{
  "dataset": "microscope photos of single blood and bone marrow cells",
  "horizontal_flip": true,
  "objective": "edm",
  "qk_norm": false,
  "width": 192,
  "optimizer": "muon",
  "lr": 0.015,
  "batch_size": 256,
  "adamw_weight_decay_other_params": 0.05
}
Rows from block 3 of a small image diffusion model, named by matrix and row number. Rows with one number belong to one neuron. Each number is 500 + 50 x the weight over its row's rms, rounded and kept within 0 to 999. All counts start at 0. Numbers have three digits each.
Before each neuron's rows are labels from the 100 images, of 14848 (inputs lightly noised), where the neuron reaches its highest value: "strongest on" is what is common among them. Only what is clearly more common there than usual is listed. The data: microscope photos of single blood and bone marrow cells.
# fc1: MLP up (model.blocks.3.mlp.fc1.weight, 384x192), inputs 48-95
# fc2: MLP down (model.blocks.3.mlp.fc2.weight, 192x384, transposed), outputs 48-95

strongest on: cell type: segmented neutrophil
fc1.142:505493458475450535519643478427430489508574530431525564532538564509523507417419528464477383435492555611362519450495549414527510512421529524583507
fc2.142:528501451509461476494637516460460484483382531457478597476465590502511481586583522499504363553516553654629491460509545383563454520433532523564496

strongest on: cell type: segmented neutrophil; smear: peripheral blood
fc1.13:410568444494505500469463545574507541473551398488484525511515529538434486461516544494432523455505580525537464643457516557506431548521443487465485
fc2.13:424591461542497465514451465567487512482385467499530472461440551530447478470455559545476528532448589489507561661521453616510593534535494520458459

strongest on: cell type: segmented neutrophil; smear: peripheral blood
fc1.25:569464530489406505467388584444532491455567443518486538534477440496464484507494514565498428478534568519485473599481531466494458479485476586502490
fc2.25:446486528559519419475588554457461492473573464376477505548526509514423448519441482437521515467637480447499488462475510528496510510492480505531476

strongest on: cell type: erythroblast
fc1.139:454566427428532490539442463474517594514538458479458558494455381480444491536562466435519453510485538455571496504359495501496531547572525549493478
fc2.139:451553427525524521499490556463576562477509349563503495505613485467467483521479495429480483422613497501464507470445463504486387516559563491507456

strongest on: cell type: segmented neutrophil
fc1.3:444665490397466557491526421482484529449382473497561455528452468504515385470357450541527483601467493531469547568433501468470524451453504505543443
fc2.3:364581504491507504462523578551579504506536595491528504431473530534559465502627464499517472444493524590422544482500479511462520459509496509529556

strongest on: cell type: segmented neutrophil
fc1.251:472564472558569458451398533484468537531446461426462569475532505422524477493464540485460556474431433618471542472452465508480488496461561547421411
fc2.251:495390456551473525496612522500440502557459493474489413497500454482442469564451505464469461430463515478459486482478479365483497473566527522580512

strongest on: cell type: erythroblast
fc1.112:429492406551520531468408475529535500425437404517521538461468521572510430527518477481420430477552514508499485492570619458503492522411544493428520
fc2.112:542483544515472501519594485464470523502382589483496449456457552475493452500525500465450533496538464493526493562491401577554482471563482427609492

strongest on: cell type: erythroblast
fc1.125:463505502471403494528512458494454585418561485464478523626444428583469504478486507527489427497468493471538428534575490518482423449492464508462474
fc2.125:450475473609448453522527497484387544611561497411475626468578465586535469445446525521461424526444510491501503438509561486542543472503488483521538

strongest on: cell type: plasma cell
fc1.310:478610570486529500538445468442536482490472379409549532455481423432466493471476481447527409514450598513509410378510533544588422520534511459396490
fc2.310:462574532456517501505474509487566425433511380440511614523483467396537521536461511499522387454530589549493553407505540580618639555514463455415484

strongest on: cell type: erythroblast
fc1.147:438509460444487475480463445483426558484355485440445422430483466451594560535580451565560470504521571515510468459515504508546441515489557461566491
fc2.147:440480485490523517475489566491369494543643526430448442570533473470477446437508441505517487458476573483479427504551497573510580483455552429506498

strongest on: cell type: lymphocyte
fc1.62:461458461517518417438516509485540479555560494562521519508518596506566547402557487415472542443504490485448417540477529433560471476510510449458532
fc2.62:519499572520483422531477511519449490534572517457578491519545450572478577443521524576492497511503489537523430466485503506462506536506485508502445

strongest on: cell type: lymphocyte
fc1.50:437605464485477489488466456479468490499452478415438577433492468521526491550496546542570524405556530399457544400482589508604451525534522499471618
fc2.50:508409581506556485492528428511486489496487520596476408431508535481430502565529426406571481466538506602502538544496386515404463467421472476496364

strongest on: cell type: segmented neutrophil; smear: peripheral blood
fc1.0:413461568479434568497432548541489498467462549507496515480544457513509422451589544511505585514456587485481483516510428521449570520539542540475546
fc2.0:390498549523425435487486461563494495489545530521501514509470461498512550550397508545501564484552569450493539504483408521468438486529527514461555

strongest on: cell type: segmented neutrophil
fc1.271:390557517423489566472521413459416534513531550428534533515434506540498513532545500430490437415521451419400511406567481541543492441543593484500476
fc2.271:454489530420548513510464511511450501503452546522536473461526478469451586562418461461541425462559481467531532473432496541474565524504547564475416

strongest on: cell type: lymphocyte
fc1.108:489472568500525545504470399454538501589485553531519599442530493416569448536481531560519534423463474457458520472550554502553434399535524567505441
fc2.108:483490400510456519454521429570417498583537425459502396468525503531460447550418491446522499480501540542501498481514407444450459547412482452471497

strongest on: smear: peripheral blood; cell type: segmented neutrophil
fc1.297:561520566503480568508590438489555492503522533449548553475505491520446532420476508556416573540405543463551568521496494464499454479506458550548491
fc2.297:509504476429547563516403433510493564481572478601446565501438441468532428501551444394473423502512390446505463476439453597443484449440454438455550

strongest on: cell type: segmented neutrophil
fc1.221:554395548493517591520436442532584525475553552451527490391417516540434433455509450495454499513493488504447462537425482447460460441469533573537468
fc2.221:419535499519528475447402534438546514472590513527504654588549479595499517472605417397539429538541467499586518624514545447576442555501570569543559

strongest on: cell type: lymphocyte
fc1.40:434540465541445542494443514506530490514445421480413451501475492548425397585460448519501460562438398524435523450576421461484564530516507515517479
fc2.40:494427501526474524506518522483464505545494546535382547552513506432570387562494496451537524545519596450482524562589589508528556447439469521477497

strongest on: cell type: erythroblast
fc1.302:419437474508565547485528570580493615470510436428497521519446519495572486524455478520480428487492458555554514492581465489536480427406539449568504
fc2.302:524509511534500531496490556523544565414486407497432448580500455469538567465548525464436518437520553489519489497550460408449562482518554564483476

strongest on: cell type: erythroblast
fc1.198:585450449510466430527432517554435528458567506432493453428516480508326462573457507411465509486538516420439482513421499443538457654585520506422466
fc2.198:480461484514515528558500472530509477581408482464517511607500588468407561503560481514538568491440516397563533450481483489536511532570525507453514

strongest on: cell type: segmented neutrophil
fc1.208:523542527446554539540559442465471534462454462522568531481433395533464449425462462582566535473447523467465559543418486471490552501484519499456575
fc2.208:586495419503520461460510515475519479582513476563540455495554513522411532499420560515525558490409463492585525538552522505516451459500574401445525

strongest on: cell type: segmented neutrophil
fc1.49:591491518456499637586582511443482531531513429444495349433452570437505466520425454573476560455522496515506599469400493559443513469442527531413367
fc2.49:484626600525461607507553485547520495566557491511506557445443498493543526476508469524499537582554420484594497478470476523484548573517516447414526

strongest on: cell type: lymphocyte
fc1.30:448481496439500483481598494495476571555497496491534507512476465436519530497562410416523467532448533415495503541346412488540440532516512512524501
fc2.30:517462470511496488456439520477583389530505496468532450541516486510484579554532555466557515551520373505498508425481494498508520450489498448428403

strongest on: smear: peripheral blood; cell type: segmented neutrophil
fc1.78:476472639566431522519454419486354488452557434507514469559526532538515495475524570501453542499446506477425511403501606490465504513472476439446567
fc2.78:483510661443447458506477575490352488534425463496514464452490546527516494523497539533520567523567470476536524396499602509465497509468496446436561

strongest on: cell type: segmented neutrophil; smear: peripheral blood
fc1.56:593446572460511536500503430503460517479450477457449601516514543602480556553547506495476542530502450538568502556501550600515543545503564536540473
fc2.56:606462606530495438488501595511491490501548486476509606493492587610459430397459468492536540470490480547421447586541541567516471539514510528536443

strongest on: cell type: lymphocyte
fc1.79:424429467473515521472469514473390540505537560417540495503506499484520547497471416487372428541523500562457511448478421504525473473475575477467464
fc2.79:512544450443492504482419548503540569506614469578590515502489402489428544538539437496431515493544515450523544477481438533436492536496513465414551

strongest on: cell type: erythroblast
fc1.19:431451470549521537474475434438524494446565463442638519494477479483504494601487505486504616464472496449535524518374639534567462540566480537414384
fc2.19:467551494489533528550473572422471491513562395570626497509458540531490481483554518443548633519553478575456384378450533499470495533475503552555489

strongest on: cell type: segmented neutrophil; smear: peripheral blood
fc1.135:435513467643634423503469489509439496432501503497485399510414414521418477569431495529485541492487615454355503533484465460546470469535480455555474
fc2.135:466499483389658596465478473532473497524514521509508423474559432500417515424544532555517453477501619485625494578497482445545551433538489451553465

strongest on: cell type: segmented neutrophil
fc1.39:497490514565463400438438519485525545539332443571475476455556491461507547488509498400524537546471424535460537444515459497389463508511473467570504
fc2.39:545495569538498517514399495524570515486516452593433465469435500564482429512521498482527521395570438434555464425561422509372426459503479482563534

strongest on: cell type: segmented neutrophil; smear: peripheral blood
fc1.262:562468525526622477484411515447567499497483489521500409445466544522514496489470446482475517503454578431469428572539522547538407584589506553486542
fc2.262:553474526438633521470389510454585498491532495526518421531516559511492510467512451499492490540542546423550542573461555546543602576579463561474517

strongest on: cell type: lymphocyte
fc1.293:487503500578528543434477500560400504502512405459526460459414499526523526424494523502489544521442399554483565539509503436413551525509497461481455
fc2.293:495527483561492564536543516462538505519523623595521518475394461427474534436503440449504458533446606410502524442504435588578556500497514538491534

strongest on: smear: peripheral blood; cell type: segmented neutrophil
fc1.323:552552387556481533500477414500553505538488417492494479525554495519536461544467565471515537527563563484508550549510513499604492526418550500472478
fc2.323:549557429459451536525486553526590488491517407444511421488465480503539503423528596520471520489518504499482490601503561457547520564429537528520465

strongest on: cell type: lymphocyte; smear: peripheral blood
fc1.370:463502545374484431466484621442449484522459486466397463464523426441485502377447496509508486473493548539526394503529437498499454476493408542507501
fc2.370:529506426436474409521503558524513483557508511524393575455559530536533587415490538486522493463477438452568459475534544524471479502507522409508490

strongest on: cell type: erythroblast
fc1.167:511454492442442523533449423518563552481455535496536574460521556515596448498501555457486499471483522461486440479559637415530470456538561495500495
fc2.167:537515552553435462529512545587457521498541562473538476519512521520581542485489530466513475521521506436512532501535601413502579439529497498470444

strongest on: cell type: erythroblast
fc1.317:452535494542459529356429543536548613463545540494459487420408495553540456430483516470457463422437493454426492461537470443518551478448557580478528
fc2.317:483486533594433484390595480518409644524460548490451474467569490438495533520481484494480493505484515425566481492513443510553507501527572510498504

strongest on: cell type: segmented neutrophil; smear: peripheral blood
fc1.151:449619536447550581507490527465478541512454450495496537529465525565537487551377485512515475398521564535481611485484571492515608455423526460515483
fc2.151:551411452403503548506466500536535490488508502491434566555459399479443508536471503459496458473542458449509558553523512442432649596547528457528528

strongest on: smear: peripheral blood
fc1.176:516496461513571479456514543504489505534436488601544536495498513427491552565557515441564505567489503580409521612426429461395525459523451438525486
fc2.176:508512546507449532606502579502571524482443482458505473411501554557426515451561461597568446475483453468466559522487594616503537550489547469516415

strongest on: cell type: lymphocyte
fc1.266:478483482476487532423553387473538584492530482471532473505511496505460493483465544472509485513397513483557434470587545499469471539488429486490411
fc2.266:546470522457580494540550461625547574534507453526511471516545550496561487474489516446481507540522478564503438499594420515510437407456404475561480

strongest on: cell type: lymphocyte
fc1.155:507530579480481407461585449493528469520590543387460501483514510510617492442533401416466542572505507624501517339460527455501520483438493465429462
fc2.155:504498610523449551484579602516561523504442503413487514513527488540565541556491417462526534490488501615534471376498558429535464479439428471457478

strongest on: cell type: erythroblast
fc1.47:518469541520497524522621434494470668522519512504552538466513576497579555461480382512487619597466516443532551538331532508513539525446443522490503
fc2.47:526429443454388578478492548555475665494625438469557524461580539502508464527534460532521554505505461575447557423307537525529551520457497481566503

strongest on: smear: peripheral blood; cell type: segmented neutrophil
fc1.178:403499542480432526449498513512522466580520542540486536590537576526558546461447486509467436412512595541557549526533508540521508460556470561493494
fc2.178:492514584476482483442485413522477486535475515479492536545498578563547500551541438456544458530482544507514447459490503503583538459527496565478547

strongest on: cell type: lymphocyte
fc1.353:579436542546475538467471513497499512439502549438466395471526634474544536514464550517398557426607435469539498425477579535462465458455460442485439
fc2.353:404514421539479545522501542469492506465490462554467589492545379530440512553488450473430441444603563544547519546475404454523480505521538528481554