A small image diffusion model, trained from scratch.
Training: muon at rate 0.015, 11100 steps, batches of 256.
Rows from block 4 of a small image diffusion model, named by matrix and row number. Rows with one number belong to one neuron. Each number is 500 + 50 x the weight over its row's rms, rounded and kept within 0 to 999. All counts start at 0. Numbers have three digits each.
After each neuron's rows are labels from the 100 images, of 14848 (inputs lightly noised), where the neuron reaches its highest value: "patch colour" is the nearest of a few named colours to the mean colour under the peak. Only what is clearly more common there than usual is listed. The data: microscope photos of single blood and bone marrow cells.
# fc1: MLP up (model.blocks.4.mlp.fc1.weight, 384x192), inputs 64-127
# fc2: MLP down (model.blocks.4.mlp.fc2.weight, 192x384, transposed), outputs 64-127

fc1.197:518526573560553553475545575512438475510490557478525474578644502449382560461533506438504494528500426413468490529496497457482512430581517541501497456522488495549538399439532512507502425542478543
fc2.197:492410416568480445524501427509434446491543553495526457556337508475409443426565517554475522491509440569499524474509504416481535434576499460468484470490502505461509385513513480486508569545437452
patch colour: purple

fc1.255:492473480455534571539424542498516501479488520507504567572518512480454354582426490567489435478556489505401494488406487473623499548486480484562490546501561487495483520557505444621467607480503451
fc2.255:507546549437485454518426470506489514511482532494509565569489485502453634590460517419454547500551497503392532529379509464419476545467479517462449537494419503521494515443495553605537400461499552
patch colour: purple

fc1.207:429473397445473480465506501508466521527457457481520508470590530423423491537469449425474489393455478514549474454575459519522485577565553479366436495511457538468482535526334487437473497427529596
fc2.207:538519574483499493486530462539493462516491466515488594507446504424374518562421482571459595578423491501527504508581506507441537561594457446524489453525511550461498560501550558461475585414525449
patch colour: white

fc1.324:479465514471413492443594451452475588567481489487494522514501499496489566423535487498572530509488494454555474402395517483518500510519524484552503460518518424495413571475460487519506501525503423
fc2.324:471522548466547509402397482552503386523566488443509523456452534517477490493447509533492566470479453485481465448531448500448452528505426487506512479475555496627510547564516511546504554534533442
patch colour: grey

fc1.240:525469486388580557508416536578485460475539529488488546426431546457479654557570468552516481538506507621508543430490483565554523542441556534491354543460444460494476519538428507485484494575533453
fc2.240:498453467639536518467421466485530584485463591529557574448432478530477340511515467432451539568553507458574478515503418525537539483442523511488437473488456553424537515425462447411509499503492509
patch colour: black

fc1.84:324514382482482436544413429430550550537526546529601556524472503485478542552564463543525480367523503493494446449541449549453511497516571449549441463533531501464474568438412493472543506471477465
fc2.84:418445586527473557538429554539589492537441593576606534529515480538466423600560556402482570591508554536473507524550499507546450514471508532463466488448450551479515469581522530477472481505473505
patch colour: grey

fc1.17:503496467495525506500509553483536462549439430491526448454456461494623455579514532432525512461554545539369476509479552454503512499384458435550416453539431500441511486378474508509500520493588489
fc2.17:485580522452483497505487427508504450427575433459483465437553517493604535557494477630498511518574539458427561460499443468508539483434485572444467485484553465611499520580500468533500499481568512
patch colour: purple

fc1.126:416492496611503418440446568471500513451510578511443515495539488461542543469452608503482413534422509409477396436457472467486436465358575485513460490562479478444495474488440496514460515429510474
fc2.126:514520511344469444522444466504452411541535526467500493520482500537485479578543580516607479437509458420483495590543540523444465532500421449550452546443558505516562476553427480515454524590509543
patch colour: white

fc1.78:543519399478503456484517533529419466485430492492497519463467499472390492455418436553505375500482501520478478518540471595573487426505460402480547521514450535494494486470454489530475485447499474
fc2.78:520529524481495528484517525425482561515535441552541569530530535506426452410420512453554630471512497506532481446564553608477530411580456556516544572528494534452479483626517543563498506452522577
patch colour: black

fc1.28:501510463451486425479501517554419493494473602528508559504447474542499595495505512511539493500489433474423546519548445434396527471586488451450460471455475581516551488557522489572465568572528503
fc2.28:483513444594427407469480485570583524536483424475450442481487501507501593494462572527467557495525538437583565532475415561423473510415518440478549488499427494483462452603526504444467545486514477
patch colour: blue

fc1.70:472542434598527525496475427551458484543578476588481525458464471477474460504491426438518457541547617503526446486470493360401455498534447456446536487499544461577489443518531532482512513517472363
fc2.70:481497462413567567506517360529540538510606447407516434554416497478551486567471440430495504570499397548535499463521491597440519460483514476472454508549504544618498619488523517535527535493503421
patch colour: blue; black

fc1.53:486505475617534463520527561550490542525466537452432515465482488495475503497404624506422533453390530413488522526432536495479513477488604549451494465561500515552495471530505460534467526412427473
fc2.53:449473577434533410488477485521478436529479451573527496451504530435495417513496431536632515479570475425482507523479526517429504493493542527515448506499524485537518507522529504584498532484562471
patch colour: white

fc1.117:483491498513389403492507528526577524529486431575563509493522464569535553447413481496447527493449438444532477385516410491531578538484539401463545500539503497515538481465428485567536538455552550
fc2.117:503539497529385496506494492536571598497431452501511533543497475576485479431453556534544475406507515481432528383564619486454543496483467487495557574508515549534518547495518527507466500456554486
patch colour: pink

fc1.92:520539551591589481485477507575474475487536467485478477531509482457553564447555576465459641543523437470529483489495551471706462471546449460582555503499473478522480488423525534455482491447489525
fc2.92:491447481616450556514505520363491481495467443493483480544488498479520436455502438556459357456532407518554515522485483419310425499554487500410543492515505490498479526550514434455504552466492492
patch colour: purple

fc1.379:529549556447446481512480535578513481525408478490474436500524568534483468563408526425483525442443383530524482532496469512465571560448459604453564539516444501543491454632494400493492489552454564
fc2.379:549515520556414533487576459587530500549407531477525508503553540492498481433605537437462542469535639530471453537490477464448456437524536607430478511501487527542503471564486416459458475467542534
patch colour: pink

fc1.80:304515433457482490525511520438461529402476478527473481416476465453484477521516503472575450435503484543563495432491522502497479514492593520473452464470463409456633600568520546500468496473457463
fc2.80:486523477561502538543540460477492467443517477506495436440465476406505481529535475536519512522501411498560456534505511510474496576439510389545474429516539463487441557447566460535547508475507460
patch colour: pink

fc1.55:509433410450440477508433399428543531510463502509464555547491504471506472455450522444504501547537451484493537453531534584530577490450639378504427510484461465450518471445389439491522504479577517
fc2.55:527546549472551513453567515432504553502567452477505465546479472467513455396431402511476521455498430466553447487502498579480535551446441535551460528514534497575478539532492564527544470483544496
patch colour: white

fc1.7:516506476527563464457500506473470496513560560437460446488492545475444513464575451488459460459509540528500458406476469498464549458535526502547528511543537577412438463543452466460506463456568558
fc2.7:576487414501533470524522509514510498491431536442512507546472432506486448509584544435469522500499479352600472376479536521481532519578471568398586505506424462515444619419489433451400514506480454
patch colour: pink

fc1.249:503478544489487420468535540459518474480570538344511453513553499549463498471543513569459492451508465450452549552435342564520451551497489547553484458467551499336420517523473483478499430483527615
fc2.249:475484526495446446520453516489504522477513498670493579499564497507551487549460497518513481456470519438539567536559324464492561448491521557522492565420535541371545494495493494531496422508510620
patch colour: pink

fc1.328:659462568514511500448519534503510483496507527423495455485470477542522487513517491480480539480427445456476508440513485451567568520339523557512460408550535537412467484427461411413507525495478540
fc2.328:541496454441466450436496416565526505521489435581529523492519544511528488499596567477627598521528467470494541581485522470451453535489519541584481443531418458504449521542451543414463492524406447
patch colour: white

fc1.174:510529455540492492503557496528546479482470522502570542602392532534404635457443525400520541526516500505418499497672512430391490438547485563552551454464530498482499516549506491452502468518529688
fc2.174:527472572545515529484554498481507487505519526485566542568602476512392376438424476592532419494524486513392532516667473457567497450547527463456535448509499496515503509459506547445502516504556290
patch colour: blue

fc1.288:448448517517514524507472451605425556531500458496518483581506438502440435434463520494561506632475488459523486497568410511565464451469506602463519484455462522394553609554450491521552537490538431
fc2.288:508590471519492482448456518417438529483528478521488468560468511511485549428431480518498533366387439566531539484519617512422500452482486387543527480550524520561544568453493541603477443524549468
patch colour: blue

fc1.365:498497525514524463474531459569492522537488481554436458544443456491545561518569447519496349459518536539605506492443573504529483417540475520475508438479455467489510493417467488521433435491493546
fc2.365:521482501527492444524475468557520446555476506447580541399465444470458557533416454527483412475502495534412509491537501483512494560464510486472510556471438517471491520419497439473464476509527560
patch colour: pink

fc1.104:448452556392390542501578549530598473445515497462499506581552511523558546437594519469472492635539410481470506485563496509535540445495505593567422495448517511398459549515495617447518531558478456
fc2.104:499531488532432487457464438522464505543458506484443594464481560473497470553512485440522450576432579449513474538428575539562497473511515504535604475435526454538513478516484564564427498516434534
patch colour: purple

fc1.1:493431503537545544438561506450384433433517573529467471534439475416527522452506511491451457460518432447471578495430573522416494423581473466491469472449451507509443447410484521611486577555546483
fc2.1:425450466472556514507434506531575536450529470448467550439518460447495528528495475460477580466495548547459616464539515423462559485375469423528510543500551417516516536437516525427569624494455471
patch colour: pink

fc1.146:535403530540558487415477361520548462526518488559510493568458495470608460556455535469467569488579558495566455499592498519649443510501478473551457513476482514513437534547473456545499511481452461
fc2.146:534554525547446539459454663490544466502480497528488493529552491436606540583434480519452362523540563530516544509556520494441431463496499537415499534509539508489440561510503568573481478455467508
patch colour: purple

fc1.192:463522517510462563489517557511491424485542495537513525524534508474468489503578540590520548519481465470481510483516419545495507444473500486592428565493497479452496521557486426571508494475427525
fc2.192:472456443537506374583538513483503444483413474499523542497493484486468596545542501441519474476493503509519551534487492529485515399493505465396438512539424502551518547468478614491495596505381496
patch colour: blue

fc1.160:536498387525545509504456522563478502509469552509455536586501513512594492428437483493518527620443456469437503527517470530438498505444527444514521539518524506522511587493451532433517473489513411
fc2.160:514462525493447452466448491486477536531587518514496528637497511515625504442418507513512462364475452507415533478545515524516535496482535563503543544487512506440500550498507441475502473501506593
patch colour: pink

fc1.350:487505594571523508515577497493516521522459512505606416516470522512564538593470528447506447498491542523508505549619528546271498521516518481521469546570501512516510530411535496572550482511490452
fc2.350:512542479597490537504559537509519520509521514520597414529465494497524462569453474587512554516444527490509533528627540523727491520474516520488511523441488502472499502539549487584452529538520563
patch colour: purple

fc1.76:462468353480522461497466576483415515488555469545498495484570515401514479541526603420503502483455531482500491444515456569466467521496558465386446523514394476559481485471473414531449568560464521
fc2.76:522512558434450476512468462578436529494500489492456531461473447306583580539494376542489510484479461508472510577560476558510478483452557540514497438552530475547491509559451550455540486560460526
patch colour: white

fc1.329:455507475479463480457429543362485451447530503500524489499565511454527456511462545529467493441447510501552519507450507530489439597414426512512536543515486461442474517534539564533468535511482592
fc2.329:532423493470479509476370508638503437533530554554493466516487463471509485495450443482466511484475573460593436505402426499495514650399430527491534571510494505515467551424450421440489399493486406
patch colour: blue

fc1.198:488487514520506551555412529558494503499442551501495472476450453525509478627564467306457516528456471574496497488391498468447472583522486634482506547473508539433477439624469489562447513481533544
fc2.198:535499532460509566440557518545515491478460418466506554530469438486495504387411444333489519539514521609493491500592506537461533423473483637482509434448511461471510535623522506448446526531479558
patch colour: pink

fc1.276:504533400452543558447537463482561488500472487476503509544473524523595407506595491534544574583441559514483515494564434442497473440352476492514477491527502575590503482437460428465536411441601552
fc2.276:460521544465515471379508534497516478474518512493518524606491488485531564444580536483511401370465541493539442492565536510522496424437480555496535486509452544387484480532484510515413578476574458
patch colour: blue

fc1.203:426512429495446474515443453476480571545495474502573510567480508384558435471486518461408554509480465497509575576489538501492457524507608508511381476510525479542412594457469520490533471655469495
fc2.203:563538483371459457566452483488489466495553518479483584499497475615447554554537530549500489491502558481475476650505494586557539502553441385493525561544493519456454458469498492497511519572547491
patch colour: white

fc1.41:499492524529460497452538483466497594500505477589495501503442466432545499468457487504474485418501472444519446246464495488502509491544563487486519460528500479468456567476423464445517539463456543
fc2.41:491503500528507515516525527433443540492508468595574471427477538449508510494518515485474453567574467515558557686449397492481547523461460525541577428464425471538554519486407556524536438496491474
patch colour: white

fc1.182:511484407612504567577508503433444456492491506488502483596460537500469590490434540416453409552530419490392383444476478535555489470592502451550499540502585488458483453536431478440470448509490470
fc2.182:494475606656503473581477487558502462514462524501485506619548469499505432506448429559451571488514418518419619528505548506474510489619467506458535552528429490535499427455517518492533555535514504
patch colour: purple

fc1.217:484539428439478578469544486421473468521547520517582538560404457498425548555563484351496447553551370533550523508542529601385515526427519435461480524483493421617482452652484541392505559454521413
fc2.217:475443579432503453483579515545494509467397510526591556585510534483443448555525495634480544513530401443568502480526492605589513548432507525574535571508512430379490469401515439386526447453576553
patch colour: blue; black