config = dict(
    dataset='microscope photos of single blood and bone marrow cells',
    image_size=48,
    cond_dim=192,
    norm='layernorm',
    head_dim=32,
    width=192,
    optimizer='muon',
    muon_scale='spectral',
    momentum=0.95,
    orthogonalizer='polar_express',
    adamw_lr_other_params=0.0016,
    steps=11100,
    epochs=14.6,
    final_lr_fraction=0.1,
)
Rows from block 5 of a small image diffusion model, named by matrix and row number. Rows with one number belong to one neuron. Each number is 500 + 25 x the weight over its row's rms, rounded and kept within 0 to 999. All counts start at 0. Numbers have three digits each.
After each neuron's rows are labels from the 100 images, of 14848 (inputs lightly noised), where the neuron reaches its highest value: "top examples" is what is common among them; "colour at peak" is the nearest of a few named colours to the mean colour under the peak. Only what is clearly more common there than usual is listed. The data: microscope photos of single blood and bone marrow cells.
# fc1: MLP up (model.blocks.5.mlp.fc1.weight, 384x192), inputs 128-159
# fc2: MLP down (model.blocks.5.mlp.fc2.weight, 192x384, transposed), outputs 128-159

fc1.205:488487543507483508519452504479494514510463518477494489484500512486493504502501508442494512514502
fc2.205:491489489519503529470499523472482511490510473507509477505525539452502485520501491522498493506480
top examples: cell type: segmented neutrophil
colour at peak: purple

fc1.105:438526487480452526523469532540505501491496509504521498513498498489525495542524476457503548463558
fc2.105:449516510505437541506493486473512492514515478504459482467509474526480504458481464504493549484404
top examples: cell type: erythroblast
colour at peak: purple

fc1.50:487486483520502509527448491507495526460443454493501510512535502517526483504508489470494501458435
fc2.50:524521507552533477484546478512494492467549465509527479488518467465508501497487540465511492510469
top examples: cell type: segmented neutrophil; smear: peripheral blood
colour at peak: purple

fc1.32:485522552514463480489476515477448505501461509439510510514489515498501498532498481502500482459501
fc2.32:488428537498485500466470502532455460504510492444496477490529504524526484484485487500505507478494
top examples: cell type: lymphocyte
colour at peak: pink

fc1.303:469472500526502462544481498512524540513481462491489510546494460513482535491475465488528504506504
fc2.303:509519541525481489498526502476489498484498539495511465529505500496467515522529520501487510549490
top examples: cell type: promyelocyte
colour at peak: purple

fc1.57:440442542457499511497482534486504490514455500490465503519505500506478509511495442498464497467493
fc2.57:501463533511523507484505504460477525489490475518499531458477491513523456480497467489465509522493
top examples: cell type: lymphocyte
colour at peak: purple

fc1.1:468509475467538483492507517525574467496529481519474495491511527448510480457496522538430493506501
fc2.1:468473486532521472487504466474573480480519523511510515489527496465498498517473529468440522463508
top examples: cell type: lymphocyte
colour at peak: purple

fc1.371:481504555486500528529475560485507452520482526478478513457519546455509483495482477487486498469521
fc2.371:482479543525448512495464448477504458504476484460529474545497456488491521520527484505510474464494
top examples: cell type: lymphocyte
colour at peak: grey

fc1.358:498550501495515498531496478466502499476492454503545478520503488521493503524505490506505486499488
fc2.358:506435472497494479473454472477476530464485479523489494565511517505473564520518497431510487463478
top examples: cell type: segmented neutrophil
colour at peak: purple

fc1.13:448491442498503488481515467539512493498495497541516506486517464524483488522493489493507484538525
fc2.13:478489462500506504487525485483509494510517487506482499525487514546501505497466510479523513523480
top examples: cell type: lymphocyte
colour at peak: purple

fc1.365:496456519487500502485477523451514488513494483443478474490459558481510452544480507488483475481540
fc2.365:451446527536524539498502553476496492485485457527483503463524489533518490496480477488491488514504
top examples: cell type: erythroblast
colour at peak: blue

fc1.99:483498500502478500486482516536480473468477509476453480498476511487485527477507469516487493432472
fc2.99:477468490543495543501495488476512485541486480498549502521505480504472501495488474537484511488486
top examples: cell type: lymphocyte
colour at peak: purple; blue

fc1.292:504491481478462491507465501498506472477500494499536472472485529532534492454462528535542483516521
fc2.292:513518492525486521516466463510519493526515479502492511498512449522497505531479510439524508503485
top examples: cell type: erythroblast
colour at peak: purple

fc1.207:451511526478450513513489500473477518512492510501468514474532525511508510473493484438455517528470
fc2.207:516433498521520510522517511487561502534508499488502450471477504511496477468520504480519479467482
top examples: cell type: segmented neutrophil; smear: peripheral blood
colour at peak: pink

fc1.196:522501526511480508544447533498517489466529459502505496554488503482512511495547517467484507480472
fc2.196:475506456519525483448545529506494499463480497484505495526487498506515496479530477483512477514475
top examples: smear: peripheral blood; cell type: segmented neutrophil
colour at peak: purple

fc1.301:515496523506519491519531573502504444535470527511476467465522484489498532487489467461521524501531
fc2.301:528483515473538502540519445497495468466485452518534484539487496499498450515497478519546522524482
top examples: cell type: lymphocyte
colour at peak: purple

fc1.2:490501515453501519520483503496519515498482507479465488501530514492489487513532532528479524475469
fc2.2:512508475472499499487519497503475486492507497519466505524528520521494493519525468523521474501477
top examples: cell type: segmented neutrophil; smear: peripheral blood
colour at peak: purple

fc1.255:465461497505445507548534485441519470475512532513475470511528495511507526505494445471484507532463
fc2.255:450475481519463506541533516541533443551507464503550468496495499468488483478496459529487508520520
top examples: cell type: lymphocyte; smear: peripheral blood
colour at peak: pink

fc1.215:553461542502451489554454476498442538537504516483517502475497478518471541529475497467499462507527
fc2.215:561486549517485486538480506494456520478501486503476492522497539523523471453534510518518455518468
top examples: cell type: lymphocyte
colour at peak: pink

fc1.327:491454500525447488521546481417515504535489488519491467509522481495500517496510445487483517546470
fc2.327:504432477547499526541509500505538468489528501466508479488539502494481474491481491524510484495479
top examples: cell type: lymphocyte
colour at peak: white

fc1.163:564501503499502504467476512474472520451521480509509491535494488476494492533514531478500507487526
fc2.163:568478511506504507442485512551466514539523534518509497478510518474524509499493518506506509509497
top examples: cell type: erythroblast
colour at peak: purple; blue

fc1.9:444526478460506494512438517490502475506528518508497518526526519507476506491521487518479509512473
fc2.9:510443525495503529478558515501532584493462539471518497467522487500467479497494503517486507502473
top examples: cell type: segmented neutrophil; smear: peripheral blood
colour at peak: purple

fc1.269:414514514480491528523531467543503480502491499543528488446536449490482482475480471478534529524512
fc2.269:435513501547491543527510526469503453495474513513504471540482555487533499509510482520540529523494
top examples: cell type: lymphocyte
colour at peak: purple

fc1.223:481549475509519509490525508493506515502501524496510505501491468490465470531525472466468535447522
fc2.223:479533479491498495477497484526486507502479505505504517493521532487554547480486474536463534446501
top examples: cell type: erythroblast
colour at peak: blue

fc1.4:510464489524486473527455484511482510486520500497502531531498516496521521496521536485503463480463
fc2.4:499512504496472506489480510523468504545476506499505485531499517467548527495523518515497490457532
top examples: smear: peripheral blood
colour at peak: pink

fc1.297:533517470480510477510446489513488478471500496486468526477480511490513482479499479522491489518481
fc2.297:475474508485476535503526536495509491442492504469502485491489519528504483517496523543514498515469
top examples: smear: peripheral blood
colour at peak: pink

fc1.91:491534446517518472496491496517516516480496498511492483514478474523495490507514479521509492471505
fc2.91:498500488530548538484481496470501522551495484509493509497491498516468523506464546494511489475519
top examples: cell type: erythroblast
colour at peak: blue